From a checkpoint of a small sound classifier: log mel input, batches of 128.
Rows from block 5, named by matrix and row number. Rows with one number belong to one channel. Each number is 500 + 25 x the weight over its row's rms, rounded and kept within 0 to 999. All counts start at 0. Numbers have three digits each. After the name is the row's rms in percent of the matrix's.
# convs1: first pointwise conv (model.blocks.5.convs.1.weight, 192x192x1), inputs 48-95
# convs3: second pointwise conv (model.blocks.5.convs.3.weight, 192x192x1, transposed), outputs 48-95
convs1.56 077:539498477533482517488497499472505500526497500532485497465481491512502463519488502493472538494518498535451480494530515485485495524508561498484488
convs3.56 064:473498473507596554523484472482493463492533492500487444523503505613512533480522499489582519485514454503511500489495500512506504504488505535503526
convs1.57 097:513499539498507471483507479524475549468510485494466503450496545464482485547512481479461520460523521505489502536494529519491477484512496524478527
convs3.57 101:439469490495492523486533492533500536479478545494493508476519503526513503569518489495478499553511541514501501516551516522529484490547514495491507
convs1.58 101:512506492500544470466512514452485500498500523492508503465527484459569506524513484497550477472509499474511486543568533500548516464506506496507519
convs3.58 108:533489502480495543450494479487502524524473482554542509499515453497468492509482513503479485537508514407459521511508484482446491530487509529476474
convs1.59 104:524500482510534524490506498491527516492475526485482503500543426529454463535495496483507566464513434484507489485511489481490531523485501486465502
convs3.59 107:524497486512499507522480437525477478509503503480480509451477453461497484492526495484492498504506499505489476506503506456500545499509494501532478
convs1.61 098:515499524508449554507510490510502482542488414505483491494465483501446517495479520521502490473494462487467510459510524509463512521504529499558507
convs3.61 099:513501515503515504539475461497475530505497450497533499504493494514504499506481458508504515509512490500501505544522510509495506517504497479473499
convs1.62 108:485473518437486540501492466455508503503492504538505499533496511498502515476489504503489480516511509491490456479486500512441494474510481500535459
convs3.62 098:478506504497537519511501548540460499513548486513489487504484516500436486469494480475517488515511535536455477506491526493512525487519465492514503
convs1.63 086:521486525501473439506465507495544477473491496522518502494511540516515513498492578504511517497502483464514499490560465513487476527534501523503481
convs3.63 085:504541477460503484487473516509454525506496513484460553497508487458507511513484498466491493498505459548514481523496494494504530486514491503489508
convs1.64 095:495497494475516519497522518507479501484498508487545510495414490507517461474501516474473516572433489494496520522548514527485548488540489481537520
convs3.64 090:496505475461488523564502482502477507531477484537457563491476508520514549512514488484455482495526506507494511483538500517521500514493447502508556
convs1.65 107:447495488578506504477512547506481497471496491501531511492521554526500514449500533507515489543501483510503542511511496460514484475447484462501497
convs3.65 100:498512534507515479444492485514512467480491507485505450519479497526477509505534498459479530527445498474498474535507504461494531511530475528492477
convs1.66 105:509546546524563496484489518516503490517506539493529488504476484500516484481545491465524485481475494531502498524499467526513520496511484535463454
convs3.66 104:439486512501494563550481513484515494505497491482487492539474466473522496504490524504504495535474520504487542489493491492509519533488470484478568
convs1.67 095:537449513532509529517519525492528489518520515493491475526511541499508481488494538429521509511446502498464440514442510520524465468527503505512495
convs3.67 089:407482514523512490477488515530492497540509497491486498514487484482489494485500484500506523493449496455522519494523484496460497534503514538529478
convs1.68 115:515562469544522501528519523470536507496488468500521511482491476521537536518499483491463507502472563464492471498478473539486541472512504582499506
convs3.68 117:500494535490503510465499498530513496486497508521473517507496514505520505494473513471478531506502498472506554470474564514505523470519521576481484
convs1.69 096:480501517526519471524492533525495481500497405542511497487527504505482476448513513442470518471496559516523496485508477522477511488531501507500505
convs3.69 089:523516499487487535534471536475545508509524500505536502443480467475519583511503459537504500508503543517519503526508484496502471507494490464435502
convs1.70 115:509502500523490493443481518509508501510472526528506514530488501511492519472498507515503512494497499463486484527493503524554501479551474488485517
convs3.70 104:484469486509480515482505514499515525508484514488485489479509487506476518507526527496513508526482492542486479493527526506492492445522558506468477
convs1.71 118:518496502480506529521515498494514508513505498597506486466500478510533495495501540464508538501480518520541503496496477499462510480515502484539491
convs3.71 128:450494484516508548510482507477593476488522520511498472466513532498531523500501507509500501499483486491487500492488565496499503536537466465474492
convs1.72 091:440483465466525474477482485532498555515482506492504501479513514513512460559521485494473520458464479509496521472504525530508494509480495438476515
convs3.72 100:518478480486542549501502531505530518479451515528525442468525551511523501539489489462486492537488499490512489511500509482500457470487513515502502
convs1.73 099:508514503491483512505512468476525495540483517497507473486476501518485462474496486502531488510472552469514481466500458576495519474492456506490497
convs3.73 099:479499492531486492474485495450504550498504510520520460505474507525449518546482495523477505508534462480463532529542475475485506502522506525512512
convs1.74 092:499507519508522498537510494471509462484454478510525494528511513487510513500516521488491495543534515467549489491499510517467481463492537477426470
convs3.74 092:511522512528496499527463512511532512473487495470517536510494502512497533520468456502459530488490508527461491491523509515452489497491501497481542
convs1.75 097:499498496479502501521480515514552519495526506451501489544559553543542489523516484498505490510489516504472448452512504456473504505520461512476512
convs3.75 097:439512483466510475519497557489555467519531513504513506469489463514526483534502502514543496506516530432430471497508493511481473452525493503490503
convs1.76 087:496491503529546536495488505538504443533471468526434556474498483538469515467513513475524498516494511443530522511450508463474486479562488494504492
convs3.76 092:487497479477491504487516539522496529508450511489534492528487511525516501498492526546468532575523527511484501487568539498466502475500491485483471
convs1.77 097:495466505448502499510505511517498536513490460538492475476523510533477511506466521489498490514525543492494497504510501522504505527469476490534523
convs3.77 108:536488463488498524451490440494524526519459521459472467477524512535519489499477531501494483502484508520501552506516570533542489561497517479512491
convs1.78 083:506449482495473477488534493500515538501490501464495539491498551504481557461456479476511507515514480504508489516511493517495447483450510517498502
convs3.78 088:474504498506511485495510530511516470519501498469482492500494449516515508465473502508521455496522500472522487474533462552495492471499501540547512
convs1.80 109:443513505505462522482531502463491469463500455529529509420508517492471459521457502520505540504453555491503463505493452527503505532507522486525485
convs3.80 091:497477509530485475501520498495525528534499525490471535455534464510465471438503494486476515480525504493513524510474461466530481502474520483431455
convs1.81 103:498499527489511470496503477499495457469481503479496508505529512506501501487477504497514482485522540518482469508490478553513494532471505501534485
convs3.81 112:488513517507510503533506455488456506500519515505483468474497503513507495539530501500471491478489504518501517518498481383506497455527516431492508
convs1.82 100:485493507488485506501474525509465464532525501441482501514471474490497481548500512506493508572472529450510503481527487514498494485463490476500539
convs3.82 096:487500502504503472480474506476514486529480509484465521517470513498482484515509481489464480555484480497560481485431502499475473472520445495464526
convs1.83 104:504571505525467511526527498493508509503538521507503485539479500475520500474508507519509479473497496470499504502503499484553490522461478500493536
convs3.83 102:525509477515473475529486559506462489531480527485497496541454509530504489519496501485516474482487478499521513467493447515493502469491476513505467
convs1.84 107:500518528529529504520488517510506510518464501476466488497468516477452463485486463512529487482504447525470523527549498551522470524517474506493529
convs3.84 111:528475473510455507557502521501522489470503523496512511491500497494457523494511545493468524515507503511499545497529508519486452534487527539490537
convs1.85 104:500455496491509507482471528502497495480507468482522495501511512494503485491464490537506507538518504518505497502470529462480494479497481493512500
convs3.85 119:494480495561502503472500464549508496538493485486494493497506511507507486525471498538505492482526482476454551507462562483520533505529499525512509
convs1.86 087:507516539485475500543484488471533506505475475501498537464488510453531506504510490467508503511511484488527527484513502420482466463512531459497511
convs3.86 082:498473512496485475474470493468510482503542504487500483507510494471503467494533535469556504503513497464460476501490535493458518516529540532479505
convs1.87 100:502510492520523515490470489513499494497460495510475468491486497557506529527475456531447496532492518491488470486492486538471472472499511504501531
convs3.87 104:515493487521497477499491499508525511445472500472489527508513530461506525531511482497495491490501471533539495492486498508496491495434504487530446
convs1.88 099:488551490499522474515482487570488502500462551523479509518493495417494519497494481515488522500510497508474472512541485475472573485512519516505509
convs3.88 124:508522474466498510520480498478488461548506502489478471527451470485489493534509465479493498501523470483583431488484498502477495510499531512515523
convs1.89 052:506521502497503506492509488495508513537517483457534500506444520480475461484467512454471512504501509494503476498492471469553498512484533486499507
convs3.89 050:500506509511478511519510509474465501487485533472453493504524486487502509434484463481499526471501536474552493514504511495491527501485522500493485
convs1.90 082:512516514530506479566471500487457519439517518504505457486503530524495473531507519465487506478536491503487502512537479516508499492500483462505491
convs3.90 087:463497462525483474508514499545457476479519519494559456461497483520516483458483504510492485513505489510502508490463511478488497492495491504471488
convs1.91 059:498494513500513498491526512519518505501500510462433493507466459487491517478524475500512524526480519542488477487499529509515452478500543509522502
convs3.91 054:465512503461430495494533506464498494492485507485510487498526500485503476489525506504491492508500414498504528518488509501481487499500483505492498
convs1.92 087:482467479512517499522489514491466454484508534522482486462534530507547517507544512521516470490500526503503491516468454513461529517474489431501498
convs3.92 088:531491505519485506518510516518474503520506490507491496469473495493507559503481488538484520449495548493482503527529492442488543524507480535509502
convs1.93 112:502504534508494524459497480505480494511500520492503528490499562465577492508464528487487498501513539504523418516504494501524559499498498518516549
convs3.93 107:496476493504468542483516483482526479471498509518515548519483476519539466528512510502489488508526488543577543478529561474502496502435530475444487
convs1.94 114:457495488534513527518523476491510537480480494464506476500496513509484525501495521502533479504487550474534493435472533493486489435524475583465515
convs3.94 099:521513504497523502531495490499486487518497523482508493514551532516502513499469495523502488522537517533541517461485474485566473449492474504540507
convs1.95 119:501477557522473470542494532496495503482504515503497497498504501496499508499501477486483505515512511525494475488489515512478535494500541508501527
convs3.95 115:484493502519500451476480502496483493510535533472490473494489502505509483516477476515440499499496529533487497517489494452495501506565479531493539
convs1.96 109:526518527519480510512487473472497503493512515516459474522514492487513470511506495473471540494503517484500576460516491523540455501523471527528489
convs3.96 098:521495509542508494492493466518493474530460507469495513507480509499523508483509482535528486481483487527492480473479500491528460509509524515506500
convs1.97 065:482463521522499489510483495503498527544531519533427554497500554509502537493481533503484512482476532504546512519485524525512514496558475490511474
convs3.97 055:486515486530477547495494494509519478511535519505518514496501525500524485472493491487490500540473518525528518519472505528488444524496512513490479
convs1.98 058:544541495539497505523504465520534476492483525499518495469496487508490472547557514493507519476483572488484510454468509534524492504511516477472492
convs3.98 066:481483480519505504512479525513496467437477492489458495492503504551486462500474487469508529527487482538456509498500514431466531501486491499498475
convs1.99 102:548481509487465427474486510523492472469540502473511493540508468492521511492489521486518521500466488481518493472524502486515494497507503495475497
convs3.99 098:527536460521492457450519477469516506542488489510484505531514485487449504497467506551504505535517533483506511494504507496533490495474514451454519
convs1.100 092:494465492501501487452474519496459481515578495517468500518517498523488512502492500492576492433545531476552508480456520526522442512491530471492471
convs3.100 085:448484502520519457466504500501468478562498468500519489518520527542496500499516539490519487503463478419515493480458475500477484526510508504554495
convs1.101 085:477500510475489485494514509534490495492532530521489528522534493502498493461479557513505511484517458487527493496469472497516482500495504510492617
convs3.101 096:515525481518500477521503542507514517485498508519500539524500505535489481526476464482474529483510505513478480538483501492436486511481451526512497
convs1.102 089:511508509501492506470465514481517461520480451454472507539512530517498516511500516569453509483504489546480479487515469503482486448508506508527527
convs3.102 092:472501494492490432481522496488535499502543458510477523512430488462489507501463500492453481526484502446477499528523517516481469512543483471482536
convs1.103 107:470499499454448501508489467494497566510543547549496514557512504489500502487513502475523481534508511500480537474482498490479503500495474501482487
convs3.103 090:474524508470457461507483488464513514519532461498473502524485486481491503494490493440500514464496491531477518477494474491471474538512469503511495
convs1.104 099:540489529495477497506500477450465518481473491471518481506464476538525478529474494529490532521476494460519472511497514541470495505526499501510486
convs3.104 101:480499505530495479525520506516510493489502502508520510502470511498481501524519478490538517524517494497517478520500466508502468558528405506499481
convs1.105 092:476503564527519502500483478517475493522496502516515458498496514496500508501525523475494507511517528492521512471473543414471517495499502471500519
convs3.105 085:504452489468477496496506500507503505472568528534473472529477440521481509474511491527490528468495521512527541526531444492512512481501489500500470
convs1.106 116:493522456498494577551483521490492469499489511524491505512498489500525498482519516464497516480489488480502520498478499509490502440510537540527546
convs3.106 102:507508482506505522496486507479516480497497486495497524503505486475520480538523480495465505544484492534515446489540496502532491514508458536496464
convs1.107 097:488519535461479486511500501484494481489503461520489497471513492512485449479467498492452447483520494461500501469482545540521533534487528473530500
convs3.107 114:481499481463511481483459520493492487499518517501480538500471455470470510482497486489458492522558499464517490505503511531473486471485506499467491
convs1.108 081:489470452538495533489550534505521518487524480476433484506460502492482503478443475508466515513500494500501534533500551465536496480516508546513500
convs3.108 077:526483498512501517495496489515504499496503530512521512524534536455515476502502520489507486498457511474466505499557479500503529485502500543434502
convs1.109 114:542453514484503525542478491496536528489497429480501536477491470478489518495547497529510486530514495524446527490526489494511514555519493532513557
convs3.109 110:474504486459495459452522514556492489435498495471494532525468512518494532507514483520546502466492490497503453518492488519495470517454501547468467
convs1.110 106:506507487598498502500515495476551497484541487480527520485534490502503487523524530512482525534458521522508502517493496491500491529480529500558522
convs3.110 102:551511518526517529505529465505499484500493540514531450509505519481520491513510523552502499514481471483500540474485469488543499491468499500479473
convs1.111 108:496506487525458509474495503505481483539492458498437558498475511483494456553522532484556499526508547518493495497469480472508497467499489464509499
convs3.111 093:468458525523481487476544514521473429504492561488478495528500501497486505517499512485524498447532498500531495519498507488503503494512485447515479
convs1.112 083:487424483560495530504500525499483523518495490502456483535456473509449506481500496534436521504493512518486495487530490487512522472488556509499498
convs3.112 084:496520478539465499467503505513508486511489481509500513502520517501485459492522510487554491502587506556500504500507469447484464487506473474511510
convs1.115 114:457492500508477490520512507478514495499456483501504492546503465506515494518499489506552487525504501491516531441524520440497542512492512482497481
convs3.115 106:480490513478501495505533527487479486484433523493517502523531490520513493501486512478511434474485486491509515468497513515486470494504481507450420
convs1.116 094:480503487511483474499488507504489511492456511539496498496512480476488495548450505472497509517498530494489500554495495473483505466554520516523521
convs3.116 103:533523501490497538487471496518523498539495477494461496496509498524488505522535493501519470509504498479496493507512507478517529499440509528513492
convs1.117 078:496453508497549519512507521490482459502494520489504521501503517496519548467517476501508452510501468499515497499490519475548521454490484488519544
convs3.117 119:484468471486448502510503480481436507498513525504481492416489465491467485513482502502513528525483481503492506544513493526478436496485499488493492
convs1.118 113:501462492434485471502503512511511511511484504557494476490461469439501502503516489491505497451481530495532487547508486501501505494557497515510468
convs3.118 115:481479493507485473472495455565523479494499492510513535503550528479511524527516482523428474516498491520490460480522520479486492473526472480546539
convs1.119 089:525510503494465519506521510518503468494457486511543516478520559524502489485489488536494513454501502487522489546548538461486474500496434508553513
convs3.119 092:508525492505480491494452484511497497470550500501511475484439516491507504481478471500511483524478494551488489521497528494516489508512519482534484
convs1.120 089:505500545495511520575464504498472517510498519447449518503520460501533504500503509551472512504486476508495511508529456469574499485484531481459499
convs3.120 097:475489504463507494466487491501452460530508463583482512518530502475498497520488525476525527542539527528488531512509465492517477501519485499519475
convs1.121 101:457514482501529502484488488535506493533514494473496514494510498508509492504478462498498497496535491551511483543500472500518502472514503542505492
convs3.121 083:500501498470463511485484523486502510477508493491503522484501561518501499528515488488528496456532548502529531506504466466468485499491478491487441
convs1.122 104:487500517512518542489482481572497470460495502496522519466529482530489472527475539474496464582485528487459476483507496498454551478499496508521495
convs3.122 099:498523497491505484517495517464503540519507513508478547514475515497528472479491498488482560454429510525471505498521483556539482448517486530498528
convs1.123 092:523498510500498471490529463479512501499491554502479528532495483494457545518479542486475480513488519503502523511505527495528507484531511502529477
convs3.123 105:527500492475516485463454486494510502508494494489536500510522564503482540539488474552545489495489527483486477479484471491489500475492476476527522
convs1.124 110:492479510502518481505515501536514480506521487483518517512479495473496495502484496487488495504498541496504519483520481496454502504501538498520461
convs3.124 106:553503484503510541536507510528507522508475493507492455486510478486488469515502505504494500507463488556495467494508500491476505491586475530508538
convs1.125 101:541537516485539487489501536484516469510484482513496526519556516514508521467467523509486467501470527510543449528503497508537500527534514501494516
convs3.125 098:512492492490509527469530521500502505501503522529494484499506496493489505494532529498493480491526493510490514458487500497538555519491519530511500
convs1.127 098:510452482496483506510523497487533494504501517491498515520501451482550512483490491460450520461528522473487515512487490537471484486498460486473477
convs3.127 113:545459514502537473486487489523507532529465509476531500503539491486538499499480486520500480499499501493511540498520514498489478551481541544448513
convs1.128 074:508516497495520547522476511501524506499503495461545470497503488512460471525509457513460471527519480480499494560481531482506523527495488472522513
convs3.128 065:442491484539475499497486486501510522510449479488497520501469480545489534464490509439473542539501545517484440512501496485540504502458495486520450
convs1.129 094:479516507488450498470491497502482495455479471490489514507495561494501503488604487533504513500486476493517470480513492448525496493467546497542474
convs3.129 118:504485495471485518472537492504501512527518501491478498479537498470500480483561537506493541434485487456522502528500462478501492535494493468521502
convs1.130 093:491495474490483533527555483496504488535530499507539528498495485503480479534513534490495512493497551463530497498484500480513501472504500533513484
convs3.130 086:508483507490418509515522504497476520499481485493429542504488498500479510533489486509480514514500526460545479475497491474489467457494524457494508
convs1.131 099:510493495507501516516501490510507482475490457503440487497438451550484522512518470450519495487521500488513498547490510505500530498498518514533569
convs3.131 093:478505492495484489495501525495496527507494441506530497474493517495535506504514508531529494499513537525500544550512498506503515486488498543468550
convs1.132 112:495509508488495532497486493491500481529546516514496451525464487477522525514490488463458512501497507446494491503517482489564504504492482506531492
convs3.132 108:492479519509565449499516557474497529507524481543489500489507498503492509517505500432521533579479499500515514535507496518484509489516483489469507
convs1.133 113:475473518542470505557480513492495507510506517513504482495527531553563497496505486528504496488511494491514486484514514491560498484503513448497500
convs3.133 115:539484504580490493543486483475466456490485492553491529495505512527514443514493514445492542482491506510468632508488476496506504502574438516539558
convs1.134 094:506492519526526486497485495549480477492491552476446526525523459458535504529480515492512496467507516489534491448463538505530449486539492541512496
convs3.134 101:489552485483497486516495522502568526469494494559461535493487556534518479534481501537444511487446513481483535482484523524507493508555488505493454
convs1.135 122:503509549456485513459513535514528502499474513486498518492522456523446479504511483499487544512493504443467464507505482530466470512520543509519513
convs3.135 122:461495499570489510524474497473503539511477501503501517513487506451476534515503507513453490531425470538484458496493509532525498488493503549499505
convs1.136 110:495492503501480534481518523475497489475493523546454516486457509556472479481508573491477487523504517531507546485522503493500498487487514511512509
convs3.136 110:541512498459458519545513505509526477520475485511477525530482462495498488433491485516440518501506508530513564476511511508543462568529494476514552
convs1.137 113:487465506509476530530518483496526496509508534468500499507525501493527513542500512517502530500477467482509498535501500478498525507517486513464499
convs3.137 110:523522492495469507519508502481519527487493490507505503478499530459516499435538482485502510508465459483540507445488496511483508448513478499513511
convs1.138 082:506515490512531539500501501508524497453482540471455433480475536469484521474491478490511517473503526559481511502486480530463495501547518502486452
convs3.138 094:471506508541490496512477506540485513458505517501510495482485502503503516501487487501530469483502504507535473500508489516497487503507497500585482
convs1.139 109:504488477513512500523512482538495521564481531467501503526501487461478495516541478481443471483503501511534490479507523483534494512503521472521541
convs3.139 110:493509466469515523479493510535480518500490507498481511539493545511512484461502483560529513505496523556543494493509487526511500488502526528511511
convs1.140 102:441447499488510504461502486573522515491499503514488526506479505486467489488503454501512531501533479512515534487485486476503494496536530503548483
convs3.140 094:480541493494545458475497513578493532520492492502517500487530510514529540493530507471498489497516511536486551468495499503525481466504480503523507
convs1.141 106:504539505496506500465564518500512539498500480501456522537527507478509553509447481508512500436555520482521490578487500501490524513499525509527512
convs3.141 100:496505498472497488529514576484507494487514506526458541498426485507537484516473539480499489478533527519484482478502473461508469504541487507494513
convs1.142 094:468488500488517503495495465526479501495480508536505512518529500522539513508468511501520524477498493515544518553458499504495475532541564496498512
convs3.142 100:519508500500514518556497482506502500480500465524497531507505491502483486477488486498492536487520482499547524492519452484511507498451504510508481
convs1.143 100:517510504484516533531510515502458493469461532574511499503526482487514508500517537497489523533512500502495481496504497490440507515550519464514486
convs3.143 107:511505471505483485471502508503519498505473492489522484562545501495509494485522478512490489545526486482544487509504483506537495554509500484500498
convs1.144 104:529486468523456483525474528498480506522450459486513542479441494479491491506502478533503505480501527496457484480499493491503551503509499486504491
convs3.144 102:509500498509494517496506447473471514484453583499517480540503513500489463504490494488489510473469514492514475461504484443494486513500575501499483
convs1.145 092:550505506500513546505525519500508512495470478480530492455430518533521538484493506503518515475481497562480497497519481499529484523466499475522454
convs3.145 093:494493490442541536527479491489468520479480504466496541473465503476521536559516514510496523472510489501493471475445506471595484512498543494517509
convs1.146 108:469481482512540477507504487477497484527512504497486546484517505457511503451496469570505509542471498508546575523498495451508497460481506490492537
convs3.146 115:477497498496528493501508536480520478494495461522490466498441515488506458496519541499532509489519491597469531495475489436515502543507455509519539
convs1.147 114:497534516496499536496512523494456505504544518495473489503492517485487527476491469509515581515534440479510500515494478536507486523522499601542510
convs3.147 122:515509529506478519474501553506489480527501496473468486484467520487479482510515493543498488528536537481565473506513468467490507465467508508559440
convs1.148 085:497476509462469483488520484531501461534494502486504508478521517508544519497519472440491471452473476479417522503516513489498479490523481500508504
convs3.148 087:444502492521471476503493458474516499411497498518491466484501492533503491477464519441518491512506557513478497488515500485513513518484500488523579
convs1.149 107:470486510500499454507475458556499449481529466507522499546467521551491518493506525499490496506473463489530532411499484463485501503525499536503549
convs3.149 122:472538490505500472515509506465510489491526485485477565522540483512497525504489482491460523531468518509486525497498489496503502494526490495556488
convs1.150 104:504520469491515514511504511497505528482516526446495510493475494469493526510519532467521510500450489473538528520513492505494443523514530497500503
convs3.150 104:546498489505509484537469491500456497496502500528469502502506512502491452540494473497522499549438503517499530513464504539504497531499521524530503
convs1.151 100:526509519504519523504497518465490486540467496498459541492494526493485515491521490478491479483504465498488448533490528492505477492495508477501501
convs3.151 110:502447509495472521525492467485540481524513476570460476539496489515489531477503544493509517465469497529481446529491440462516504505519480498525531
convs1.152 109:483487509512513500492516506508510474553505513468471480519499518495539501509486528538437503511518484517518560570488475492485481486518578527466521
convs3.152 099:525505481473488493489515502487455439487554488467499505506503498504449477493508514542524545441478499486499546523520531485491499510451492520492508
convs1.153 095:503508496524490529532520457458496502534501527477499503507512525462523511495474499506531487509529521510482494551476502497469517517507540542507483
convs3.153 086:438531480467496501494501533562537437474495500489526498506483466534481471502501473499516532502536495511496517498468513492504462484488505520464499
convs1.154 072:529533481451472469489488471526521485531509505491497496480530541520500448521463504484514461522521458501516498471544476505506475534493499475504499
convs3.154 080:453494477525483516538517443502538475520509504509498482489490524548528472507495518511464492503507487513551519471500525495513518532536517525550461
convs1.155 102:495495490464497528502504503500496521525494506509482465496496528474499489531537488534503520522487507518513465486530522504462492478500535512513562
convs3.155 090:507487477516473500536505511480509515507491478495518521456496513540526531511518422492534550517527544503513503517436495521505526509502504535498503
convs1.156 104:488481484497512513513502537509553550505476475454468510545479481482512478495518535535491469427499493519481461505501545497528515488460519444553526
convs3.156 093:517536499473461495498532512485515463495530523500466485499468481504525454514517517468490516531476507501466489500477541573529472508476475468508512
convs1.157 113:509553481527486504488511496475510492517500497535521501526499528521501449500514516464504474492489473514460519481492498510532478511547499467516481
convs3.157 122:522478497463500511510500522563522479510478508497498507494492505492468510464499494517499524512522561500490516503526417445526488497467488446481470
convs1.158 103:558528505545452513508498467511493535498446504533545475479516541533526496460481500517526541496518495493458468522555516492495486461529476520518478
convs3.158 102:529500488541467491545509510489471502480500487489483525505511499503510497456510470493509527477522497480483485490518483557475487449555509489535512
convs1.159 099:504492518498516513485516478452511489463469487516526504497479501470497529495505495561517530524534547502477531556504522499486476479508486453476503
convs3.159 092:466467516440510495491529496495494532461491471527514500554469531445504477508501491492494479487494469547502484438502471487529521507460518497512480
convs1.160 097:538509521542472517523510487490487515508477512532489538482502485461501513519489545486513534484501498507494508466501515519526416539492512474492542
convs3.160 092:471519511497532517523511486463537494543477499485496474521533509512528505485528529539501448506521509527515489478533499508523526523513549434516510
convs1.161 121:518491485470483507464500482500499506535510555508515493473463538492510485504501496454462526476516485507556506464513427511500491471499486501462508
convs3.161 107:514519497480486463465503539451487496489505551498502523513486462502508442524500517494510511519490515460520517512536384520496501551486482496523498
convs1.162 108:495490500444538516487516471493518477502508495483492521500443501557473490495504513488507510494518465420475482516479512533516497526488491518513529
convs3.162 102:461519509459519494481491494485528533460493526520502513479444487510479520477535477528513513501505459525469550486499506497480494479498537517515469
convs1.163 098:529516484554502504495518511458499517501523498496497542482553514456486464483500481503493484537490523502521505486536522455502506512488516436491490
convs3.163 102:500504502498490516505511494469519542496507519519522502496525523469499494515517530471500458518522481455484517481518508505499488536502458482535462
convs1.164 117:502497459509495482509516551441520496494489480516530490506512491519518526501482533470493486480507476480449500484472535471483471453475518496518514
convs3.164 108:476505497494509498475521419458548492505464535510491440525476479495501519494508484479506463497516497487504480484492466525520519511485559463486443
convs1.165 112:493497507503500504495505497536502499518496541487498539477484472494509499456507481445549470491516481526467429503486484499501505526503416478509514
convs3.165 118:473487492516501483533506483530490460492545458516486513535548469498470548475508481421505487513529495489503517521486499517466479513515495504488500
convs1.166 095:470459488434458496580481495505526498523503449458487494503498485507508454478490460509458545498490476487515487552468484517489503485461521529489520
convs3.166 096:500511506490510500501503473550505534510499467498417503535558479500486489456500471549495494461505487543492499515510503488510483476473482455503463
convs1.167 085:500509490497534493515515507492491468479503463503548460516457466507528491517482430491522492527507510473477457519491536526502523500508484490479517
convs3.167 074:471500502476497468487502517468535499541535546468478536462512487492453546483495536479496512517500481464540502491506465531525499528525457495475503
convs1.169 090:505495552459492458495494489546452533497512468452514491465481511493507496473497482508510508499522512532508497517511532499485539459505505504501497
convs3.169 098:474473495509454462509508505495487498496479487494482440485484460490472489553475469517516472520502486508514551531493522519504460478510496537506504
convs1.170 091:519515534491504476486503472507495495522477489487503503514504490480506490525535528486479475544504499496499466536538559478520468507462492453535488
convs3.170 093:497495491528518505503477520535568507515467525530523511488486477491478463440491463495490513487503434490499517480459481527445512480544495498500478
convs1.171 107:472498531511453487477486493500516503498514514486475517530502465505509499503503485515506480558502503508504488520511500548498507596489513466489536
convs3.171 110:475494488537491501495526469488478498454508541483503477463481521532517501519525513505506505520512507520480499486539504518550502533512514481489498
convs1.172 094:506489501512504499497540514498537502512498473487548484479518445470495520484432512443506496503497507505548521583509530541507486525465514496469508
convs3.172 089:455499475466521515482474479500471505517503484499431503502513515468504487561518553468484571497511487495507495494538473496547525527503509477481513
convs1.173 105:507477485503483497496530486541465521474476418523469503486500485458463494501574511492537530467470503509524486474532521509494508505515466493511500
convs3.173 093:479501477461495522472502478485509510506511448475469507510551513534496476441511499497493540443484477498511541485498497516489409525480507484477512
convs1.175 106:481524531499519500518485520469526467521484524487505458523542522511514494487523513520483537501497511500479494479521471526542512469523543496495488
convs3.175 100:479539500489484517542491508455468544495498520482490461506479485479444481502483503490504519501593487474503499519525486528490496490465491492497514
convs1.177 092:503508499511489511489470501512539442529477430505490472527491472480478506496490502455523514483467513486495501512474513484499514480530465518552508
convs3.177 102:422472475525486551498523517498484471501490505483492468566517441505525501519484500514491435505522539497500482506491464497476490472539489470495479
convs1.178 116:524517519562497465532502485520504494502513519475502484528533480486494482498488529471497492500462531459483572499527531512496481496473508426543466
convs3.178 100:500529527492481500468486492476527538526503465501523522475491492503493543488536514488499527533491498470518477516492511534491473473527503558511495
convs1.179 103:481512468570501522496464443495511489497489554507505523505548498499548527504513528495512540480492463501496533475508504490502500501522489529504483
convs3.179 095:447501490542521505484461475479518517531501459507505545506474532512464535451489499504507504470526491497501491529510516511493493524514510422534477
convs1.180 091:491534487504513504514473508465494488507474515538509502489507497528509461500477491499536450479446511527500496523521541496513467491470429469534501
convs3.180 087:514534524480480478473534464547546487506526458475470479514516499512523515497529528506507528527478450515452511515508518475476494485463533469512490
convs1.181 099:494518484470516493513491471482497485505500443461476520478499507503508514493445505515474513524516535494488517518519487490497535518525505497530503
convs3.181 096:502505511492505503522504507527466490511453531475517544492537524560466499521497513503527506499493497530490493466489479507494510507511502506460512
convs1.182 095:473515512475513462506478527496461495562503503413452502438502459473546522478476536481500507488514558478493465504508534497464535513496542455495465
convs3.182 087:540490525503497474527490504487490490484494482476492501462468516503514529510497488462491486489533538490525527499507490504553431525481476530499513
convs1.183 088:493496559498502476526528460517538515510525512491505498525501487522498568533499475536457524500474523520456491503496471500443448529486491494475523
convs3.183 076:517549517519514484505479481517507479501512500517499506416489493509500500539501467479500503513471518493480497496522488502519494497460489505520518
convs1.184 109:495492485478531477450491475485504502563498528459475499526502485502508491461500488504525472490480452493492509550458495501496527499507511508483553
convs3.184 106:537497506484480476523483484489476502466460488524492512533483553504499431531546484482503479499464544521496501504481502470519515491502531501527488
convs1.185 093:466477482475475475487507507524508472503463505506512458502473457447477491533522496525533433432495469488458495564493515491501482561481545488470533
convs3.185 104:538477487470499521469507453489519502541502498542480522487518510486494515478545504483533491477506496490520485474518510544517493478508498525499489
convs1.186 069:479460447528519492531533483479499507523441513502437492504467500501488501493505544516497496501477442496509494478505493537502483499553501510485436
convs3.186 071:511515494483554491535481489508503442471535485510499502502513498484496547508502496516532529473495484503453490509500511491517495512484495509554543
convs1.187 117:493492499522547419487515495458503475489513460521502525472487501513484533491520519515550491470501505517478558533520501508565521525495493567511487
convs3.187 116:520480500549500495526491485538498505500537505542497551496446496501507502502509459508555502489486468402517498479531506506497498491485489432487474